From a checkpoint of a small class-conditioned image diffusion model: num experts 4, 22605 training examples.
Rows from block 5 of a small class-conditioned image diffusion model, named by matrix and row number. Rows with one number within an expert belong to one neuron, the router's apart. Each number is 50 + 10 x the weight over its row's rms, rounded and kept within 0 to 99. All counts start at 0. After the name is the row's rms in percent of the matrix's.
Before each expert's rows are labels from the 100 images, of 14848 (inputs lightly noised), where the router gives the expert most weight on average: "strongest on" is what is common among them. Only what is clearly more common there than usual is listed. The data: stained colorectal tissue patches (NCT-CRC-HE-100K).
# router: router (model.blocks.5.mlp.router.weight, 4x256, trained with AdamW), inputs 0-255
# up: expert up (model.blocks.5.mlp.up, 4x128x256), inputs 0-255
# down: expert down (model.blocks.5.mlp.down, 4x256x128, transposed), outputs 0-255

# expert 2
strongest on: tissue: lymphocytes; tissue: debris
router.2 092:64 46 40 69 47 41 49 47 39 54 44 58 46 50 52 58 39 40 46 49 43 52 61 42 61 37 48 30 40 54 38 63 56 44 59 45 50 54 62 47 62 49 62 67 46 43 47 57 56 44 57 41 41 37 53 65 50 45 67 42 43 60 40 38 61 40 53 55 56 46 41 28 35 45 41 65 37 58 62 54 71 30 66 46 47 52 43 63 44 54 43 64 42 30 74 53 53 61 47 54 41 65 56 26 63 64 58 52 55 48 45 47 57 41 30 54 62 45 62 30 56 55 46 50 61 29 45 43 57 59 43 63 50 60 55 48 40 57 71 42 46 55 67 65 48 48 52 56 45 32 42 40 56 49 43 53 37 54 41 68 27 43 63 41 52 45 62 71 55 42 53 59 37 62 49 44 55 57 51 28 55 62 45 40 42 43 37 54 61 28 63 45 51 43 59 54 61 68 40 61 48 62 57 68 53 44 38 53 48 36 61 44 44 41 57 55 53 46 52 56 46 46 38 48 52 47 83 47 52 47 54 61 46 64 64 60 33 56 47 43 48 46 44 48 57 38 61 41 49 41 35 42 55 41 56 48
up.19 080:50 50 50 50 50 65 50 50 50 50 50 69 81 50 50 50 50 50 64 50 50 50 50 50 50 50 50 50 50 50 50 50 50 77 72 50 50 50 22 50 50 50 83 50 50 50 50 58 50 38 50 50 14 50 50 50 50 50 50 50 59 50 50 50 50 50 50 42 50 50 50 50 50 50 50 50 70 50 50 50 50 50 50 50 50 50 50 75 50 50 48 50 22 50 50 50 50 50 47 50 50 24 50 50 81 50 50 50 50 50 56 50 50 50 39 50 50 50 50 50 50 44 50 11 23 50 50 50 63 50 50 31 50 50 50 50 41 50 50 50 48 50 50 27 50 50 50 50 37 50 50 50 50 50 50 50 52 50 76 50 28 50 50 50 22 50 50 50 50 50 50 76 50 38 50 50 50 29 50 50 50 63 50 50 71 50 50 51 50 50 50 31 50 50 50 79 50 75 50 50 50 29 50 50 36 70 38 50 50 24 36 50 50 50 59 50 50 73 50 72 72 50 50 50 50 50 50 50 50 50 50 50 50 50 50 50 43 91 50 50 50 50 50 26 65 50 50 50 50 50 50 40 50 50 50 50
down.19 127:50 50 50 50 50 26 43 50 50 54 65 50 50 33 35 50 50 53 29 58 50 50 50 50 50 63 50 50 58 50 58 41 50 26 27 65 50 45 50 50 50 23 39 56 31 50 50 43 50 50 50 50 76 50 50 50 50 50 50 50 48 50 50 32 50 50 50 78 50 50 50 50 50 50 50 41 50 50 28 50 26 66 50 50 50 50 50 31 50 50 50 27 50 73 50 50 50 50 50 50 50 50 50 38 17 50 50 66 50 51 50 50 58 37 56 50 50 50 50 71 50 82 50 80 70 61 50 50 50 44 50 66 50 50 50 50 58 50 50 50 49 50 87 73 50 50 50 50 50 50 50 50 40 50 50 85 50 50 50 50 57 50 50 67 55 50 67 50 60 50 50 23 50 50 59 50 50 50 50 50 30 50 50 50 50 50 50 50 50 50 50 78 53 50 50 31 50 50 50 50 50 50 55 39 50 50 47 50 32 68 56 50 50 60 50 50 50 50 50 31 50 28 50 50 50 38 50 50 50 65 50 69 50 50 50 50 65 50 50 50 41 71 37 50 32 50 71 50 50 34 50 65 50 50 50 50

# expert 0
strongest on: tissue: cancer-associated stroma
router.0 102:62 49 56 66 58 33 46 49 65 57 42 50 49 48 36 44 44 51 43 60 51 48 56 45 66 45 69 30 51 49 41 66 61 53 50 56 40 49 64 44 71 51 60 70 47 48 53 59 48 43 66 48 34 28 46 67 50 58 53 41 48 54 48 34 63 53 58 62 59 40 52 33 39 63 43 68 55 61 62 60 54 51 58 51 42 52 52 71 48 68 49 65 42 44 81 50 54 64 47 59 41 59 58 38 63 53 55 50 49 42 43 44 73 35 27 48 47 45 65 43 58 52 49 58 63 38 45 42 64 56 51 59 54 56 55 47 47 42 73 34 44 58 71 48 49 43 51 68 43 30 41 45 61 44 50 54 38 53 45 71 34 37 57 47 57 47 64 62 49 42 59 58 47 55 48 46 56 56 52 30 45 65 62 59 47 52 35 48 61 45 65 56 44 50 58 49 48 56 39 52 57 69 60 56 52 49 45 45 54 43 54 42 47 37 62 56 44 60 44 56 54 36 42 46 58 38 78 54 60 46 50 54 44 66 67 59 38 68 45 34 45 47 35 47 58 35 56 40 46 40 42 35 55 45 45 56
up.19 098:50 50 50 50 50 50 73 50 50 57 00 73 50 50 50 50 50 50 50 50 50 50 50 50 50 45 73 82 50 30 46 41 50 50 50 50 45 67 39 50 50 50 50 50 50 50 50 41 65 50 50 50 50 50 18 50 50 50 50 50 50 40 50 21 58 50 14 58 50 50 50 50 60 50 66 29 50 71 50 50 50 75 30 50 37 50 50 50 50 50 50 72 50 41 35 50 50 65 76 50 50 50 38 54 50 50 50 50 55 49 39 50 50 72 50 50 50 33 61 50 60 50 50 50 50 42 59 55 50 50 34 50 50 56 50 50 50 50 50 40 50 50 50 50 50 50 48 50 32 50 26 50 52 38 50 71 50 52 50 50 50 50 29 74 50 50 50 54 68 50 50 66 50 50 50 41 50 46 50 50 50 50 50 65 50 50 50 50 50 50 50 52 50 50 51 42 35 57 50 50 50 11 50 25 50 50 50 50 50 75 50 50 59 50 50 70 50 50 50 50 50 31 50 26 50 27 50 50 50 72 50 50 50 50 51 50 50 50 50 50 73 63 50 50 36 50 50 50 50 50 50 50 50 50 50 50
down.19 072:50 50 50 50 56 50 50 50 50 50 80 50 31 50 50 50 44 50 50 50 56 50 50 50 50 50 50 17 50 50 50 50 50 50 50 50 50 50 50 50 50 50 50 50 69 50 82 50 50 50 50 50 50 50 64 50 50 50 50 50 50 50 50 50 50 78 56 15 76 50 50 50 50 50 18 50 50 50 50 50 67 32 50 50 50 50 50 50 50 50 29 50 50 50 50 50 50 50 50 50 50 50 50 50 50 50 50 50 50 50 50 50 50 27 50 50 67 84 50 50 50 50 50 50 50 99 50 38 50 25 50 50 74 29 30 50 69 32 50 50 50 55 50 70 50 50 50 50 27 50 50 50 50 50 50 50 50 50 50 50 50 50 50 50 50 50 50 50 50 14 50 50 50 50 50 50 50 79 50 50 50 50 50 50 50 50 50 50 50 50 50 50 50 50 50 50 50 50 50 50 50 50 50 50 64 33 50 50 26 50 50 50 50 50 50 50 47 50 50 50 50 50 50 77 50 91 50 36 50 50 50 38 50 50 50 50 50 50 43 50 15 50 50 38 50 50 50 50 42 41 50 50 58 50 50 50

# expert 3
strongest on: tissue: lymphocytes
router.3 095:34 52 63 52 81 45 59 61 43 57 51 40 50 51 49 68 38 34 36 55 55 61 51 49 63 39 48 44 56 53 45 56 62 53 59 57 32 56 70 46 60 44 62 72 50 28 64 58 63 41 50 62 41 41 59 64 45 44 48 49 39 62 47 39 53 49 48 68 56 48 36 31 38 60 43 61 46 55 67 46 40 52 52 57 51 42 43 70 52 51 49 70 54 48 61 37 56 50 47 53 51 63 53 41 65 48 55 54 58 51 52 56 76 51 52 47 52 48 51 64 58 59 53 54 46 37 51 44 54 68 46 63 46 50 54 41 43 51 73 36 41 54 72 56 56 52 48 77 45 23 59 50 39 45 53 66 58 52 48 51 44 33 59 48 66 40 64 66 48 44 41 59 38 66 57 54 50 42 40 46 53 52 56 50 56 42 35 42 45 49 63 42 55 60 58 52 44 34 48 60 56 44 51 44 60 45 36 46 58 33 58 51 50 50 50 60 55 52 31 56 67 43 58 63 43 23 58 48 51 59 68 55 29 61 62 72 37 51 60 46 49 46 37 44 43 58 50 45 47 49 44 65 69 60 56 59
up.19 085:50 50 37 92 50 31 50 50 50 50 50 17 50 50 81 50 50 18 50 50 50 50 50 33 50 20 50 65 50 50 50 82 50 50 50 50 50 33 75 50 50 50 50 50 50 53 50 50 50 50 50 50 50 50 50 50 50 50 50 50 78 50 50 59 50 50 50 79 50 50 50 50 50 50 50 50 50 50 50 50 50 50 50 50 50 50 50 50 50 50 50 50 50 50 56 37 50 50 50 50 50 50 50 50 28 35 50 50 43 50 50 50 50 51 50 63 50 50 50 50 50 50 50 50 50 50 50 28 57 50 50 23 50 50 50 50 50 50 50 50 24 50 50 44 50 54 50 50 50 77 50 50 50 50 50 21 58 50 50 49 50 50 50 50 50 50 50 50 50 50 50 50 88 50 63 50 50 50 85 50 50 50 50 50 50 50 58 50 50 50 12 50 86 50 50 50 97 50 27 50 50 37 50 50 33 30 42 50 50 50 50 50 50 50 50 50 50 50 69 50 50 50 50 41 50 56 50 68 55 50 50 50 50 50 50 52 50 50 50 50 50 50 50 50 50 50 50 50 50 50 37 50 65 50 50 50
down.19 117:78 50 69 50 50 66 50 50 50 50 64 75 50 50 21 50 50 61 50 32 50 50 50 50 50 99 50 48 50 50 50 31 65 50 50 57 50 50 49 50 42 50 48 50 63 50 50 42 50 50 63 50 50 50 50 50 50 50 50 50 27 47 50 33 50 50 50 50 50 50 50 50 50 50 50 50 50 60 50 64 50 50 39 50 50 50 50 72 50 50 50 50 50 50 50 50 50 50 50 50 50 50 50 50 68 50 50 58 66 50 59 50 50 50 50 43 50 50 50 35 50 70 38 50 50 59 50 50 50 50 43 62 50 50 50 50 50 50 74 30 50 38 50 50 50 38 50 55 50 22 44 32 50 50 50 50 26 50 34 56 50 49 50 50 50 50 50 50 55 28 50 50 19 51 50 50 50 69 31 50 50 76 29 59 38 68 50 58 50 54 66 68 30 50 50 50 29 50 74 50 50 62 56 50 66 79 50 66 50 50 50 50 50 50 50 50 50 50 28 50 40 50 66 50 50 53 33 31 50 59 34 61 50 50 50 50 50 50 50 63 35 49 60 59 58 31 68 50 59 50 54 50 31 50 50 44